A small autoregressive pixel model, trained from scratch.
Model: arch transformer_decoder, norm layernorm, activation reglu.
Rows from block 4, named by matrix and row number. Rows with one number belong to one neuron. Each number is 50 + 12 x the weight over its row's rms, rounded and kept within 0 to 99. All counts start at 0.
# gate: MLP gate (model.blocks.4.mlp.gate.weight, 512x256), inputs 0-255
# fc1: MLP up (model.blocks.4.mlp.fc1.weight, 512x256), inputs 0-255
# fc2: MLP down (model.blocks.4.mlp.fc2.weight, 256x512, transposed), outputs 0-255
gate.413:52 35 44 53 59 66 26 55 49 53 38 66 22 54 40 71 38 56 64 27 51 42 37 64 50 67 36 77 68 40 56 29 47 44 39 45 50 59 41 52 42 63 49 30 49 38 45 57 28 45 24 68 56 24 50 39 44 58 38 53 58 58 37 42 60 42 77 48 44 47 50 60 57 47 30 52 46 42 42 56 50 38 54 32 66 49 66 63 54 55 52 75 44 45 49 54 42 69 20 27 44 55 69 55 45 58 69 57 41 63 40 55 50 48 42 65 62 42 39 56 68 50 43 56 52 45 42 61 82 20 40 62 55 49 54 55 44 64 51 39 40 26 37 40 22 48 46 57 54 22 53 64 53 41 42 77 42 60 35 57 25 41 48 59 41 39 58 45 33 45 54 65 57 56 53 54 43 52 45 46 66 37 27 35 51 42 60 33 49 62 44 51 51 46 49 46 62 73 38 65 51 61 53 79 41 49 52 49 51 55 75 59 45 48 45 59 40 37 60 66 40 59 32 66 34 52 35 36 55 51 61 48 44 37 58 77 53 78 36 49 53 49 62 46 38 44 51 63 53 47 44 62 55 40 43 48
fc1.413:54 45 34 52 61 52 33 78 42 48 53 39 51 89 41 55 50 51 46 32 33 46 50 64 45 56 55 50 47 41 51 70 36 65 52 30 37 26 48 51 41 31 77 34 42 34 42 34 54 59 51 61 51 38 61 84 63 53 63 60 44 35 43 53 57 58 54 36 53 64 43 40 63 34 55 24 57 44 48 74 38 54 46 29 54 53 54 48 35 47 65 52 30 40 42 35 19 42 39 59 54 55 53 55 43 53 84 71 46 39 38 71 62 49 62 47 28 60 37 67 51 59 58 62 49 61 36 70 46 32 32 57 40 23 66 40 50 44 39 62 36 57 45 51 37 52 37 53 25 54 50 59 46 21 60 41 44 49 64 50 46 44 54 55 67 62 52 49 39 53 41 55 56 55 47 62 39 46 59 58 50 43 69 57 48 50 56 76 64 36 42 44 59 61 60 49 65 30 62 49 72 43 40 32 70 46 55 38 41 45 48 61 39 54 55 47 58 48 64 59 40 50 29 60 67 52 43 72 30 28 35 52 49 40 60 58 27 45 38 36 44 54 60 48 39 42 59 46 51 43 58 50 50 44 31 52
fc2.413:35 46 66 46 34 47 41 51 39 52 70 60 69 57 59 61 42 54 54 41 66 49 34 62 57 47 27 62 41 28 39 54 17 31 42 38 53 59 44 59 66 45 47 62 68 54 33 52 62 46 49 65 51 37 70 56 48 49 48 52 42 64 48 50 71 45 39 35 33 37 52 49 67 41 64 55 34 33 44 54 48 48 52 66 60 43 45 46 51 63 56 33 67 51 42 73 58 66 59 37 37 82 40 49 67 78 52 49 23 48 54 38 40 72 61 15 51 70 58 47 60 58 54 60 54 66 24 54 57 29 48 41 57 35 62 44 63 55 67 66 71 36 50 48 48 53 72 72 36 31 57 53 45 42 62 42 63 41 49 44 40 54 46 40 41 42 48 55 51 55 39 27 52 70 43 51 70 63 71 39 67 56 44 46 42 44 51 52 44 62 29 45 59 41 51 57 30 51 52 54 56 53 43 66 70 29 60 66 59 55 44 72 46 41 71 44 45 48 46 45 50 20 55 52 63 38 38 50 55 52 56 44 52 44 49 50 38 42 67 29 65 38 62 59 52 53 62 52 36 28 28 57 59 39 59 37
gate.414:56 39 35 47 50 23 25 39 31 56 44 41 44 28 58 19 39 57 42 60 59 46 61 69 37 68 24 31 58 44 51 50 53 64 44 45 51 27 53 45 62 58 61 37 55 56 35 59 58 46 53 56 64 52 50 84 42 80 52 69 45 34 50 26 42 53 41 46 40 42 64 46 56 69 44 61 68 49 62 64 26 56 60 57 48 53 66 49 45 54 66 42 67 69 74 41 31 70 66 55 51 54 73 39 73 59 35 61 47 46 41 43 53 73 39 46 42 37 37 57 63 47 48 45 44 74 71 52 36 55 45 60 60 31 42 32 63 70 68 63 50 64 58 67 50 39 51 62 61 48 46 36 51 28 56 52 54 42 56 48 41 38 41 49 32 59 66 55 50 60 53 47 52 73 55 41 60 59 71 35 40 46 67 51 61 53 53 71 44 55 49 36 55 58 45 58 60 66 53 43 32 43 53 38 52 45 72 57 51 56 46 38 45 47 59 26 28 69 33 37 62 53 63 49 65 74 45 64 47 56 40 32 61 56 47 55 56 64 53 52 43 43 49 40 59 34 50 45 51 39 51 67 64 54 57 56
fc1.414:44 28 55 59 64 34 53 21 47 26 51 55 65 67 57 43 52 48 34 55 46 59 53 48 37 50 55 56 44 27 75 34 40 36 36 40 69 53 67 42 43 48 49 50 34 38 68 44 75 61 46 56 46 53 43 50 60 63 68 57 35 44 49 53 83 59 65 54 39 38 53 42 43 48 31 59 53 56 73 57 40 55 33 49 46 80 48 37 61 34 57 43 78 35 50 60 50 18 32 26 56 36 53 51 27 73 59 42 43 37 33 39 52 72 54 60 40 54 39 36 66 66 50 52 39 56 59 19 53 41 52 72 41 42 48 57 36 47 52 55 41 66 45 62 50 49 36 41 59 47 39 64 39 53 48 29 54 50 56 40 84 30 53 62 68 42 41 67 43 51 55 54 14 45 48 52 49 53 42 39 31 36 38 19 45 58 40 48 50 62 47 53 55 60 30 30 51 54 38 44 47 48 48 40 66 48 52 65 46 53 65 64 47 52 63 59 62 52 28 36 68 54 59 57 52 65 41 45 51 42 42 41 47 54 55 53 33 46 46 56 52 52 40 39 49 32 37 38 49 41 48 48 39 54 37 41
fc2.414:62 46 43 50 46 38 53 51 39 50 28 59 32 55 66 51 47 26 73 66 31 37 61 55 62 31 56 52 54 40 67 52 54 49 48 45 49 40 22 71 36 29 49 42 55 72 66 33 40 57 48 84 38 60 53 53 52 52 56 53 62 38 59 44 39 29 10 67 36 67 54 61 23 30 69 59 49 47 63 40 51 61 32 44 66 12 43 65 39 54 40 61 37 64 52 57 58 57 54 58 71 51 43 48 61 46 59 57 65 44 19 54 61 54 37 42 55 65 57 65 38 43 53 73 54 63 40 70 69 36 50 41 56 46 39 50 34 53 50 49 38 49 40 41 32 44 68 43 56 52 40 52 55 34 78 52 55 57 36 35 48 52 48 36 47 55 72 46 40 47 39 70 49 59 80 37 44 53 47 63 47 61 51 58 71 39 42 73 50 58 62 39 31 44 36 54 61 51 58 72 44 48 37 82 45 40 48 44 62 37 54 56 57 42 46 44 60 43 54 57 57 66 43 41 51 46 62 56 39 59 54 39 34 45 49 55 49 57 57 35 52 60 61 49 30 50 54 58 51 53 58 43 56 56 35 50
gate.415:64 65 54 71 38 44 43 69 55 34 52 65 43 50 47 56 31 42 61 67 60 57 44 53 40 68 51 35 45 63 26 33 41 37 65 62 58 38 28 20 55 57 34 79 62 43 39 42 37 56 44 59 59 41 48 44 54 56 43 52 55 56 59 55 54 57 63 56 52 32 08 42 40 55 65 50 62 57 36 44 48 61 53 69 74 31 46 51 56 50 52 47 70 49 59 48 40 43 74 49 61 58 50 42 32 34 46 52 51 67 54 71 61 48 31 30 43 41 40 49 43 42 56 63 55 45 64 52 56 59 44 53 31 26 46 59 54 50 44 50 39 44 47 48 58 67 52 70 55 37 50 46 31 41 67 66 44 48 70 40 20 45 62 52 42 62 65 51 45 70 27 60 66 68 58 68 54 59 42 58 45 32 39 47 39 27 59 51 59 55 57 51 56 77 42 52 45 62 63 52 59 53 88 38 53 68 46 57 43 55 49 50 62 49 60 33 51 35 48 64 40 61 57 48 55 55 58 54 52 46 70 42 73 69 65 63 55 39 51 29 67 50 67 60 46 78 59 54 52 37 52 53 52 32 59 47
fc1.415:65 52 39 61 38 56 37 41 54 62 52 62 52 58 30 42 49 37 42 58 34 53 45 48 34 60 43 57 35 40 49 57 55 47 48 29 43 55 61 57 63 52 45 37 66 52 46 49 38 40 58 36 47 70 49 37 57 49 56 35 50 51 41 52 20 57 77 65 53 54 42 46 49 41 61 51 57 38 47 65 75 37 44 42 64 82 62 65 32 42 66 65 42 42 71 55 30 60 57 41 56 50 37 63 44 35 57 21 70 66 65 56 71 35 40 62 52 67 46 67 67 49 51 62 51 50 48 54 41 60 63 68 39 51 38 63 43 55 42 43 70 79 38 47 66 38 53 58 69 44 71 72 49 38 27 46 59 52 58 51 37 47 64 59 50 53 52 31 48 43 55 62 50 46 28 29 66 55 30 32 42 38 34 52 53 56 33 45 63 47 63 32 59 58 36 37 54 54 45 61 37 47 51 56 19 32 66 71 39 70 50 52 57 46 57 61 46 45 26 48 32 53 76 65 51 62 39 57 55 38 55 41 80 38 53 48 58 45 53 54 66 45 61 68 42 40 58 53 76 50 52 43 57 36 37 50
fc2.415:31 38 37 60 54 53 64 44 40 47 73 60 48 27 47 63 60 40 51 53 62 27 46 67 55 55 67 52 58 53 43 48 68 45 32 64 36 55 48 49 43 46 41 42 42 71 63 51 38 35 47 40 45 55 43 55 41 58 28 61 71 42 52 53 47 35 65 41 46 48 70 53 42 73 74 60 44 53 65 40 51 80 47 56 57 20 70 33 50 60 59 73 33 61 46 52 52 42 57 38 47 29 70 54 36 58 34 51 52 59 53 35 49 48 49 53 44 67 58 46 54 45 51 49 76 23 66 52 46 44 37 33 47 63 49 53 50 69 51 55 48 53 74 45 52 53 64 48 31 42 42 43 37 61 56 48 35 64 36 37 59 37 45 52 55 40 58 21 28 56 36 51 78 41 58 52 65 43 77 28 38 38 45 59 56 49 66 50 34 35 39 29 61 56 59 71 49 41 38 40 58 61 23 44 64 55 53 56 46 56 65 63 69 35 34 42 36 42 51 39 92 39 51 53 48 46 26 39 48 36 48 48 34 36 44 37 66 64 53 56 40 41 53 48 43 55 59 58 45 45 56 61 38 57 41 46
gate.416:37 41 44 46 42 58 40 53 51 49 56 63 28 59 69 75 53 56 63 46 60 42 71 67 40 56 45 30 42 45 42 53 65 52 52 56 62 46 54 44 39 36 52 53 55 50 40 57 71 45 64 45 58 52 50 51 36 54 36 28 53 52 53 44 59 38 71 33 57 47 69 62 51 33 64 48 41 50 62 36 54 48 56 32 59 34 89 44 59 42 47 42 53 30 50 65 21 23 57 55 55 41 45 52 48 45 43 56 46 50 30 50 66 50 46 32 52 15 52 77 46 53 52 44 38 67 60 46 36 57 30 32 34 40 43 48 45 61 48 30 30 28 52 40 62 75 54 57 32 69 33 61 35 52 42 58 42 64 66 59 57 47 51 47 50 61 45 50 57 67 49 67 46 62 35 27 48 62 70 68 69 23 57 56 65 61 59 73 65 48 41 40 43 44 54 57 39 49 49 61 47 56 34 45 50 52 70 53 51 48 43 59 51 27 49 38 56 43 42 31 38 40 34 71 23 46 55 47 43 41 51 67 50 34 53 53 68 48 47 61 50 43 65 70 37 60 48 31 31 40 62 40 38 65 42 68
fc1.416:46 59 45 43 24 46 51 53 58 44 43 43 42 59 55 66 69 55 56 55 63 44 58 66 55 70 53 51 47 36 48 48 51 59 46 53 52 37 48 29 23 39 58 70 70 30 41 70 57 40 44 56 47 33 31 52 40 43 56 55 63 49 53 57 54 49 70 43 62 34 51 51 51 33 49 62 43 49 66 41 49 55 45 46 65 53 65 43 36 69 34 42 62 51 50 38 35 20 55 69 71 60 33 34 40 55 49 60 50 43 37 53 79 57 57 33 38 50 41 51 58 46 50 41 54 70 63 41 41 52 28 32 42 37 36 37 53 40 31 40 37 31 65 47 60 57 52 65 48 45 48 62 36 47 49 49 58 41 73 60 57 49 42 39 54 44 54 50 52 62 58 61 41 63 27 45 38 56 69 80 44 44 52 46 44 70 52 67 58 41 24 45 49 59 44 61 47 58 57 41 56 66 31 35 42 54 49 39 60 40 44 47 43 31 77 25 54 58 59 26 29 30 48 75 29 52 32 54 26 48 55 58 65 22 49 67 50 52 41 72 30 31 61 52 40 65 56 28 43 38 62 39 47 41 54 57
fc2.416:36 25 70 58 46 28 69 66 42 50 64 71 60 45 38 45 47 37 61 67 47 44 24 66 51 49 50 42 38 39 59 49 27 28 47 70 39 67 52 33 53 52 44 61 47 50 52 56 63 27 54 49 64 64 66 75 64 56 62 36 46 61 44 45 79 27 35 51 79 53 50 59 32 63 65 42 49 71 49 53 56 53 45 37 57 44 48 67 26 31 48 54 56 58 45 42 39 55 53 28 35 36 25 28 52 51 53 61 46 59 54 53 33 40 50 78 60 44 50 54 61 65 48 49 37 49 46 59 34 37 37 56 42 30 71 64 43 50 39 53 60 27 45 46 49 52 46 44 67 52 48 59 44 38 40 39 48 36 38 49 37 30 53 74 51 43 31 49 51 37 54 44 65 41 55 44 50 43 43 46 46 42 48 68 42 44 34 47 43 40 81 69 63 36 47 37 64 56 47 67 36 57 61 81 39 53 61 37 71 40 25 49 71 58 47 52 48 59 48 45 36 56 45 49 52 26 47 47 65 41 55 44 61 49 50 48 57 60 51 56 31 48 29 32 45 43 49 58 52 25 57 58 41 53 46 49
gate.417:86 29 60 48 52 63 57 39 36 53 36 58 37 76 39 19 55 46 42 52 47 64 61 53 60 66 40 54 46 73 63 34 43 32 66 56 48 52 57 49 48 42 38 59 41 58 29 43 66 24 66 65 60 49 52 39 34 51 50 41 58 75 38 25 47 41 49 57 53 48 42 52 61 42 43 32 80 53 28 38 55 43 66 41 32 70 61 29 73 47 37 35 46 63 59 55 49 55 47 44 47 45 57 60 48 36 60 50 58 54 58 40 26 49 80 55 45 43 33 52 49 33 47 48 46 60 60 27 53 48 40 59 43 51 60 80 41 64 59 40 65 61 54 58 47 35 33 53 39 43 61 64 42 34 29 59 60 59 64 71 54 65 61 47 43 57 58 35 59 71 38 34 38 44 52 44 57 60 47 58 47 35 55 41 57 47 54 52 40 82 34 55 38 51 24 59 72 44 56 45 44 43 55 38 38 70 43 44 42 55 47 59 42 51 42 39 62 60 53 49 34 27 55 61 38 49 49 65 45 69 58 58 50 35 39 51 64 52 42 59 44 44 38 48 61 42 26 63 33 38 49 52 61 64 63 40
fc1.417:33 67 42 58 52 22 45 42 54 62 81 34 53 31 88 66 61 56 52 61 42 45 38 50 70 30 61 44 39 36 38 58 52 54 51 50 35 42 48 35 53 41 50 52 58 37 56 36 41 58 59 38 24 52 40 63 65 71 53 60 39 49 71 74 36 56 47 48 55 42 51 37 55 57 47 52 37 56 83 42 38 41 41 58 57 33 69 67 25 38 57 43 47 47 42 48 40 39 57 64 43 42 25 38 35 66 34 64 42 49 70 52 64 36 44 57 55 68 49 58 51 46 49 53 62 42 46 47 36 40 48 31 63 61 41 41 51 39 55 55 64 40 53 39 51 41 66 44 59 56 49 38 76 69 68 49 55 34 60 35 64 26 59 49 72 59 42 46 60 51 60 50 51 72 38 52 57 46 45 51 49 64 50 37 60 58 34 51 48 42 48 53 49 53 70 57 18 41 50 58 61 58 25 52 57 31 64 60 65 39 54 54 45 48 60 53 50 47 59 53 74 45 32 35 58 52 57 27 53 37 32 41 49 40 62 42 61 46 61 37 45 32 55 49 25 49 62 36 56 74 49 45 48 41 45 71
fc2.417:38 52 60 63 38 50 50 59 60 25 56 52 61 71 55 21 61 26 46 39 42 43 46 47 39 59 63 35 37 38 41 44 52 51 56 48 42 36 58 76 57 60 37 69 43 60 45 63 53 42 29 48 59 70 52 50 63 53 39 49 50 62 66 54 54 56 57 63 35 63 51 85 35 62 47 55 57 46 57 37 46 40 58 45 71 53 58 69 82 48 56 57 37 66 45 36 54 30 45 56 44 61 62 60 53 53 61 54 50 66 54 62 46 68 48 49 45 39 21 31 29 63 67 50 52 64 46 67 50 55 59 71 56 60 71 45 70 43 43 57 74 54 46 44 57 54 48 28 50 61 73 55 51 55 50 39 50 58 79 37 59 44 59 75 38 37 63 28 56 40 33 44 56 25 60 58 60 54 31 62 39 36 51 34 45 37 49 61 78 77 50 41 59 70 50 51 61 42 47 54 56 47 53 40 58 52 56 48 54 62 43 43 58 58 31 29 58 53 41 38 34 31 32 50 25 31 37 56 34 76 47 57 52 69 35 65 47 44 49 57 54 49 66 61 50 43 41 39 50 44 60 58 53 46 41 48
gate.418:37 45 32 65 38 49 58 28 64 44 60 30 53 39 43 75 36 44 51 58 76 42 41 52 38 54 51 54 66 20 47 42 52 40 48 45 50 45 74 61 53 46 46 49 50 72 47 63 58 49 32 40 73 55 38 64 34 29 54 68 46 48 32 41 27 65 65 35 45 62 65 49 66 61 22 44 40 22 67 40 66 33 37 64 55 45 40 44 65 44 64 39 62 56 53 48 61 40 54 33 57 33 36 36 40 40 56 43 35 47 43 40 33 66 37 56 40 50 52 54 48 39 57 76 21 54 64 51 59 41 45 48 44 45 50 66 72 57 62 69 46 52 55 67 50 34 46 41 59 43 51 50 52 37 44 63 32 46 58 56 38 51 49 43 58 71 55 42 51 50 37 56 40 45 40 34 57 27 59 44 46 50 42 77 67 59 45 47 66 67 53 70 48 45 62 55 42 57 39 55 51 43 45 35 36 43 48 44 71 62 47 54 62 35 47 44 51 64 41 45 42 23 44 41 64 59 60 43 69 68 67 58 34 59 48 34 40 49 45 29 40 45 60 70 53 45 70 42 69 73 60 29 48 59 65 41
fc1.418:65 63 56 55 63 58 52 37 51 54 42 62 47 78 48 48 62 38 56 48 32 48 54 35 58 44 42 35 51 55 47 37 58 51 40 42 57 38 34 26 50 40 60 53 38 42 51 42 58 53 39 83 62 61 53 44 39 65 67 48 51 45 42 66 61 64 26 72 48 50 33 39 50 54 69 51 42 74 52 66 42 55 49 33 38 47 41 65 40 56 54 65 33 55 71 39 46 49 46 67 36 53 50 68 55 39 59 62 59 49 50 57 44 48 53 57 57 36 60 32 71 62 48 38 71 65 44 45 70 59 54 47 54 31 38 26 55 29 17 40 50 60 69 51 54 67 72 67 63 51 44 34 65 57 51 34 65 65 24 47 52 50 49 49 43 23 46 55 50 50 53 69 61 49 41 74 49 62 47 65 49 55 53 33 38 43 75 50 50 55 34 34 27 16 55 32 70 32 23 35 33 63 52 61 63 45 57 51 54 49 51 54 29 57 37 45 43 48 41 56 40 73 44 61 53 42 45 65 30 36 43 44 53 47 66 55 48 47 62 47 42 44 56 48 59 62 46 60 36 28 35 61 52 43 45 68
fc2.418:57 45 33 75 40 64 56 48 64 26 50 48 56 26 42 54 63 56 61 45 72 48 54 54 27 54 59 58 42 40 73 17 63 43 44 81 64 70 54 29 60 63 30 40 27 41 54 54 42 42 69 39 50 41 46 47 54 39 22 39 70 51 65 42 45 32 42 52 37 54 61 37 33 47 60 56 41 56 68 35 69 43 37 48 83 46 51 57 78 52 39 50 74 37 36 54 46 47 40 47 46 51 37 44 45 60 70 63 58 52 66 69 52 56 48 49 35 55 42 44 42 51 52 46 41 40 55 43 48 51 56 62 29 51 58 66 68 67 53 57 70 60 35 58 61 41 72 47 45 44 45 55 46 66 57 45 45 38 58 47 59 22 38 50 67 70 64 57 69 54 39 43 36 50 44 37 43 70 51 64 40 54 35 62 51 50 45 59 46 52 64 78 63 55 30 54 46 52 37 72 55 46 61 61 62 49 63 45 38 48 61 33 58 41 56 47 29 42 34 56 43 38 57 46 44 49 49 47 81 58 52 48 53 29 60 50 53 55 38 42 49 45 40 48 44 39 37 62 50 40 52 62 60 29 60 26
gate.419:54 53 37 35 78 40 63 57 53 77 34 65 52 43 56 41 32 46 63 41 39 47 56 62 43 51 50 68 57 64 52 60 47 65 51 39 45 66 45 54 44 38 15 73 51 40 61 33 62 46 65 58 50 51 47 35 70 47 57 51 53 49 51 54 68 64 49 46 58 44 56 47 47 41 43 42 44 67 50 57 36 43 47 66 74 71 30 53 76 53 65 63 58 52 27 41 37 50 48 28 50 55 53 20 39 47 53 57 33 48 38 53 54 65 40 74 20 73 40 32 43 40 49 64 58 50 46 47 44 46 50 60 47 63 35 48 66 55 55 52 48 52 49 71 68 19 54 44 63 26 47 68 55 61 56 54 31 70 56 43 49 54 66 55 35 51 74 50 30 49 35 49 41 51 49 68 59 42 59 61 70 54 49 52 58 51 62 34 27 32 49 47 42 83 52 19 67 63 49 50 52 45 48 45 53 32 50 53 57 46 78 66 59 39 72 37 51 43 50 55 46 52 47 44 42 50 57 40 59 27 55 49 50 39 49 71 35 43 37 46 49 38 59 53 50 75 65 34 53 58 55 57 54 52 59 55
fc1.419:40 51 35 53 57 59 60 50 37 37 33 44 33 69 45 65 49 52 46 53 46 46 44 36 44 59 40 28 18 72 61 58 45 40 54 47 34 51 39 48 44 47 54 46 41 44 64 56 51 30 63 62 54 55 60 64 35 44 54 49 24 54 43 56 52 77 51 50 57 44 51 50 56 60 45 45 53 41 59 55 65 47 15 59 15 41 52 47 41 48 53 41 44 59 56 65 32 53 40 57 59 37 48 52 38 61 41 54 66 43 66 49 60 52 37 51 48 38 62 46 41 37 61 55 29 58 50 34 60 40 53 69 56 73 43 40 42 43 42 60 55 64 50 31 43 41 61 57 55 32 54 39 35 57 33 48 82 40 68 47 55 49 29 62 51 56 43 69 46 51 52 38 29 60 40 46 54 79 38 61 37 34 65 32 21 36 44 30 54 42 35 42 51 60 60 55 33 48 41 47 48 27 65 50 58 35 49 41 43 47 46 61 40 36 39 74 53 30 52 50 63 36 43 61 50 24 69 51 74 55 43 56 81 69 64 40 45 79 30 31 31 32 47 48 37 55 48 52 48 38 56 57 55 52 34 59
fc2.419:56 55 62 26 54 48 61 52 62 70 60 56 58 57 53 35 60 69 37 61 32 48 60 60 47 54 52 49 69 54 54 52 68 65 68 60 39 34 70 52 59 66 44 32 37 51 59 48 64 31 56 60 39 35 44 53 56 46 63 46 61 30 55 48 38 53 60 52 29 29 49 45 56 52 46 49 74 52 56 33 42 30 46 49 54 62 31 39 70 42 65 51 56 36 51 41 60 33 49 40 29 53 46 56 63 51 55 43 79 46 58 54 60 40 56 51 43 48 76 46 28 48 26 41 62 36 31 57 21 62 38 54 58 23 51 48 40 31 50 51 42 46 48 60 48 60 52 47 68 43 53 57 26 58 53 33 31 37 44 51 35 63 62 47 40 25 47 70 60 50 49 46 62 62 56 50 43 41 40 65 45 70 62 46 57 44 66 55 50 65 53 48 35 45 59 45 60 73 45 55 71 53 31 49 83 77 36 59 46 47 49 58 56 53 53 36 62 38 34 50 38 57 29 52 30 37 38 48 54 36 48 44 35 62 41 44 30 51 35 41 71 55 70 29 58 51 38 61 50 39 33 28 29 39 62 41
gate.420:36 60 59 33 67 38 25 54 52 29 62 63 70 57 60 56 60 41 30 67 53 57 50 35 29 45 60 45 29 64 64 50 57 58 62 65 24 59 66 59 57 46 36 63 41 46 38 66 74 58 47 46 35 32 35 47 62 56 79 63 42 54 45 37 62 46 43 64 73 49 32 49 31 59 48 55 32 53 66 34 52 39 57 49 42 37 44 71 48 73 40 40 70 58 54 38 27 39 45 64 38 47 41 49 44 52 59 29 68 57 47 49 42 32 58 59 39 30 66 45 59 34 73 53 48 57 39 50 48 41 49 50 45 28 64 49 49 22 54 53 52 67 64 51 38 32 65 67 48 46 49 73 31 65 40 43 37 48 40 63 50 28 70 49 42 69 57 42 51 67 57 53 42 47 47 53 56 53 46 43 27 51 54 66 48 40 44 47 57 51 62 53 68 50 43 45 22 59 57 37 52 55 60 63 39 40 32 57 59 66 62 63 40 42 47 52 54 45 38 74 58 64 39 46 53 57 61 42 57 23 50 45 42 48 25 57 68 60 60 51 35 47 37 69 67 42 57 50 54 31 54 37 52 56 54 64
fc1.420:47 53 44 57 50 54 43 57 61 43 50 48 41 52 52 33 50 56 52 37 34 64 56 51 33 71 30 55 39 44 32 62 69 24 61 50 36 70 54 72 56 52 64 59 62 46 43 53 48 44 37 37 39 45 56 47 47 58 60 35 69 70 70 48 74 48 66 66 47 58 71 44 52 58 43 48 64 41 57 31 62 53 44 43 46 61 54 43 57 60 33 34 50 43 57 31 22 36 19 44 35 59 43 47 56 44 47 51 57 54 67 53 64 44 63 44 60 40 43 67 62 53 74 31 57 65 44 63 32 64 48 33 59 27 38 45 15 70 27 51 45 33 55 60 41 34 49 65 57 45 51 32 34 41 29 59 20 41 39 45 59 54 42 58 52 33 52 60 50 69 32 59 41 66 49 41 36 57 45 50 60 49 49 71 46 49 54 51 65 59 48 56 59 67 48 25 53 55 62 47 33 43 77 73 39 49 72 64 53 56 64 33 45 65 39 40 49 62 41 38 39 52 40 29 38 52 52 64 44 51 41 38 69 35 51 50 67 45 43 38 46 39 61 60 59 58 53 35 45 52 59 57 40 52 22 38
fc2.420:63 40 72 46 38 57 60 58 53 28 63 30 77 37 34 45 55 59 51 56 45 66 54 40 46 32 43 45 46 44 63 43 40 62 70 53 49 49 40 51 55 28 65 58 43 61 40 56 65 62 44 61 28 45 40 56 43 53 61 45 34 39 38 32 55 59 62 61 48 15 38 55 61 48 56 52 43 54 51 63 58 34 47 57 34 41 78 65 58 33 51 46 57 45 54 30 45 69 44 67 57 46 71 51 33 73 52 58 44 43 39 56 63 51 55 51 63 76 52 32 61 74 28 73 43 52 36 47 53 30 37 49 53 51 60 36 67 55 48 44 61 77 60 25 42 58 48 38 37 59 46 40 62 60 57 60 33 73 42 53 49 35 52 36 59 48 55 75 33 55 69 48 62 43 52 66 58 47 55 53 33 68 39 45 55 33 36 34 45 49 53 65 33 44 54 46 67 57 52 56 55 58 54 58 32 49 42 44 48 55 39 38 57 43 25 53 44 64 55 46 41 46 28 49 66 66 63 35 52 62 32 60 67 53 47 52 62 46 51 41 54 43 76 57 30 74 52 55 63 32 67 46 74 54 67 66
gate.421:43 61 32 53 71 78 32 44 53 51 53 55 52 42 51 48 52 54 64 47 54 47 46 57 56 10 53 67 46 44 54 55 27 58 38 39 59 68 34 37 66 57 30 70 38 72 66 37 47 24 75 50 51 58 44 46 49 63 50 60 63 68 38 68 37 63 53 53 39 38 45 65 71 43 44 53 44 37 66 54 50 48 37 28 63 47 26 49 45 60 60 63 44 61 15 66 66 36 46 30 44 47 48 37 43 47 55 39 32 57 54 49 29 55 45 60 41 32 42 53 54 32 35 55 59 55 44 36 52 34 54 80 21 47 68 64 45 51 65 36 56 51 42 57 47 50 69 43 50 47 44 61 42 39 51 40 32 57 45 20 60 51 43 52 42 37 48 22 62 53 53 55 49 48 52 52 57 62 64 79 67 46 29 39 37 46 61 62 60 58 35 66 42 68 49 53 36 52 48 41 68 30 61 44 62 26 57 60 54 41 38 67 47 50 55 41 54 49 32 60 73 51 56 53 43 42 64 65 32 41 44 58 58 49 49 49 40 53 52 53 51 36 53 48 41 47 49 74 53 69 60 45 62 38 58 48
fc1.421:47 61 39 45 72 52 53 50 35 55 47 39 46 55 52 58 39 57 57 68 38 23 59 51 78 53 50 60 28 51 38 55 62 44 62 43 36 41 47 22 37 53 48 39 40 58 52 37 32 63 67 57 77 47 42 36 81 51 39 58 52 56 54 65 52 65 57 28 39 59 45 42 70 40 70 64 44 48 49 55 53 46 60 37 65 38 67 47 47 57 44 38 29 43 53 61 62 35 43 51 30 51 54 62 39 39 65 51 59 59 45 72 52 56 57 66 50 34 51 42 43 53 54 34 71 49 56 31 45 61 60 58 44 71 47 51 50 33 63 49 43 59 61 43 73 54 61 34 47 39 48 49 44 49 70 21 59 55 33 52 45 37 64 52 55 35 33 20 68 53 62 55 39 68 46 33 67 65 39 59 50 47 54 25 66 31 47 45 43 60 36 32 56 47 55 57 64 47 43 47 51 59 43 49 68 47 64 53 56 45 50 77 58 47 61 54 45 50 51 49 86 61 49 33 64 50 68 55 41 39 68 43 69 56 54 47 46 42 40 45 48 52 44 09 58 66 40 36 52 55 49 29 68 59 38 63
fc2.421:58 51 39 62 48 50 37 49 47 43 48 57 37 38 39 52 56 43 44 42 56 45 53 65 36 60 55 41 43 39 51 85 55 63 48 68 42 48 69 89 60 54 54 60 71 30 64 65 49 55 41 58 57 53 39 55 48 41 40 41 44 56 46 64 35 31 68 36 55 66 27 47 50 71 49 46 62 74 42 49 39 69 52 55 44 58 39 64 79 66 40 71 44 26 53 60 61 56 64 56 23 49 57 71 45 56 42 34 19 55 44 50 53 58 33 37 63 37 42 67 53 42 44 55 58 57 51 42 33 49 40 41 40 47 44 67 41 64 31 38 40 64 68 62 40 75 61 54 44 45 47 45 55 35 55 59 46 52 34 39 32 75 23 54 47 67 26 42 46 49 65 57 64 56 73 67 50 39 52 60 41 66 39 52 54 65 43 50 55 45 66 52 45 59 27 34 54 73 59 54 67 59 47 57 45 47 64 41 41 51 43 49 56 58 39 44 30 37 30 69 51 55 61 47 47 65 45 58 40 29 78 58 30 44 59 57 50 49 40 65 50 36 63 40 43 34 60 39 57 53 63 51 38 39 52 47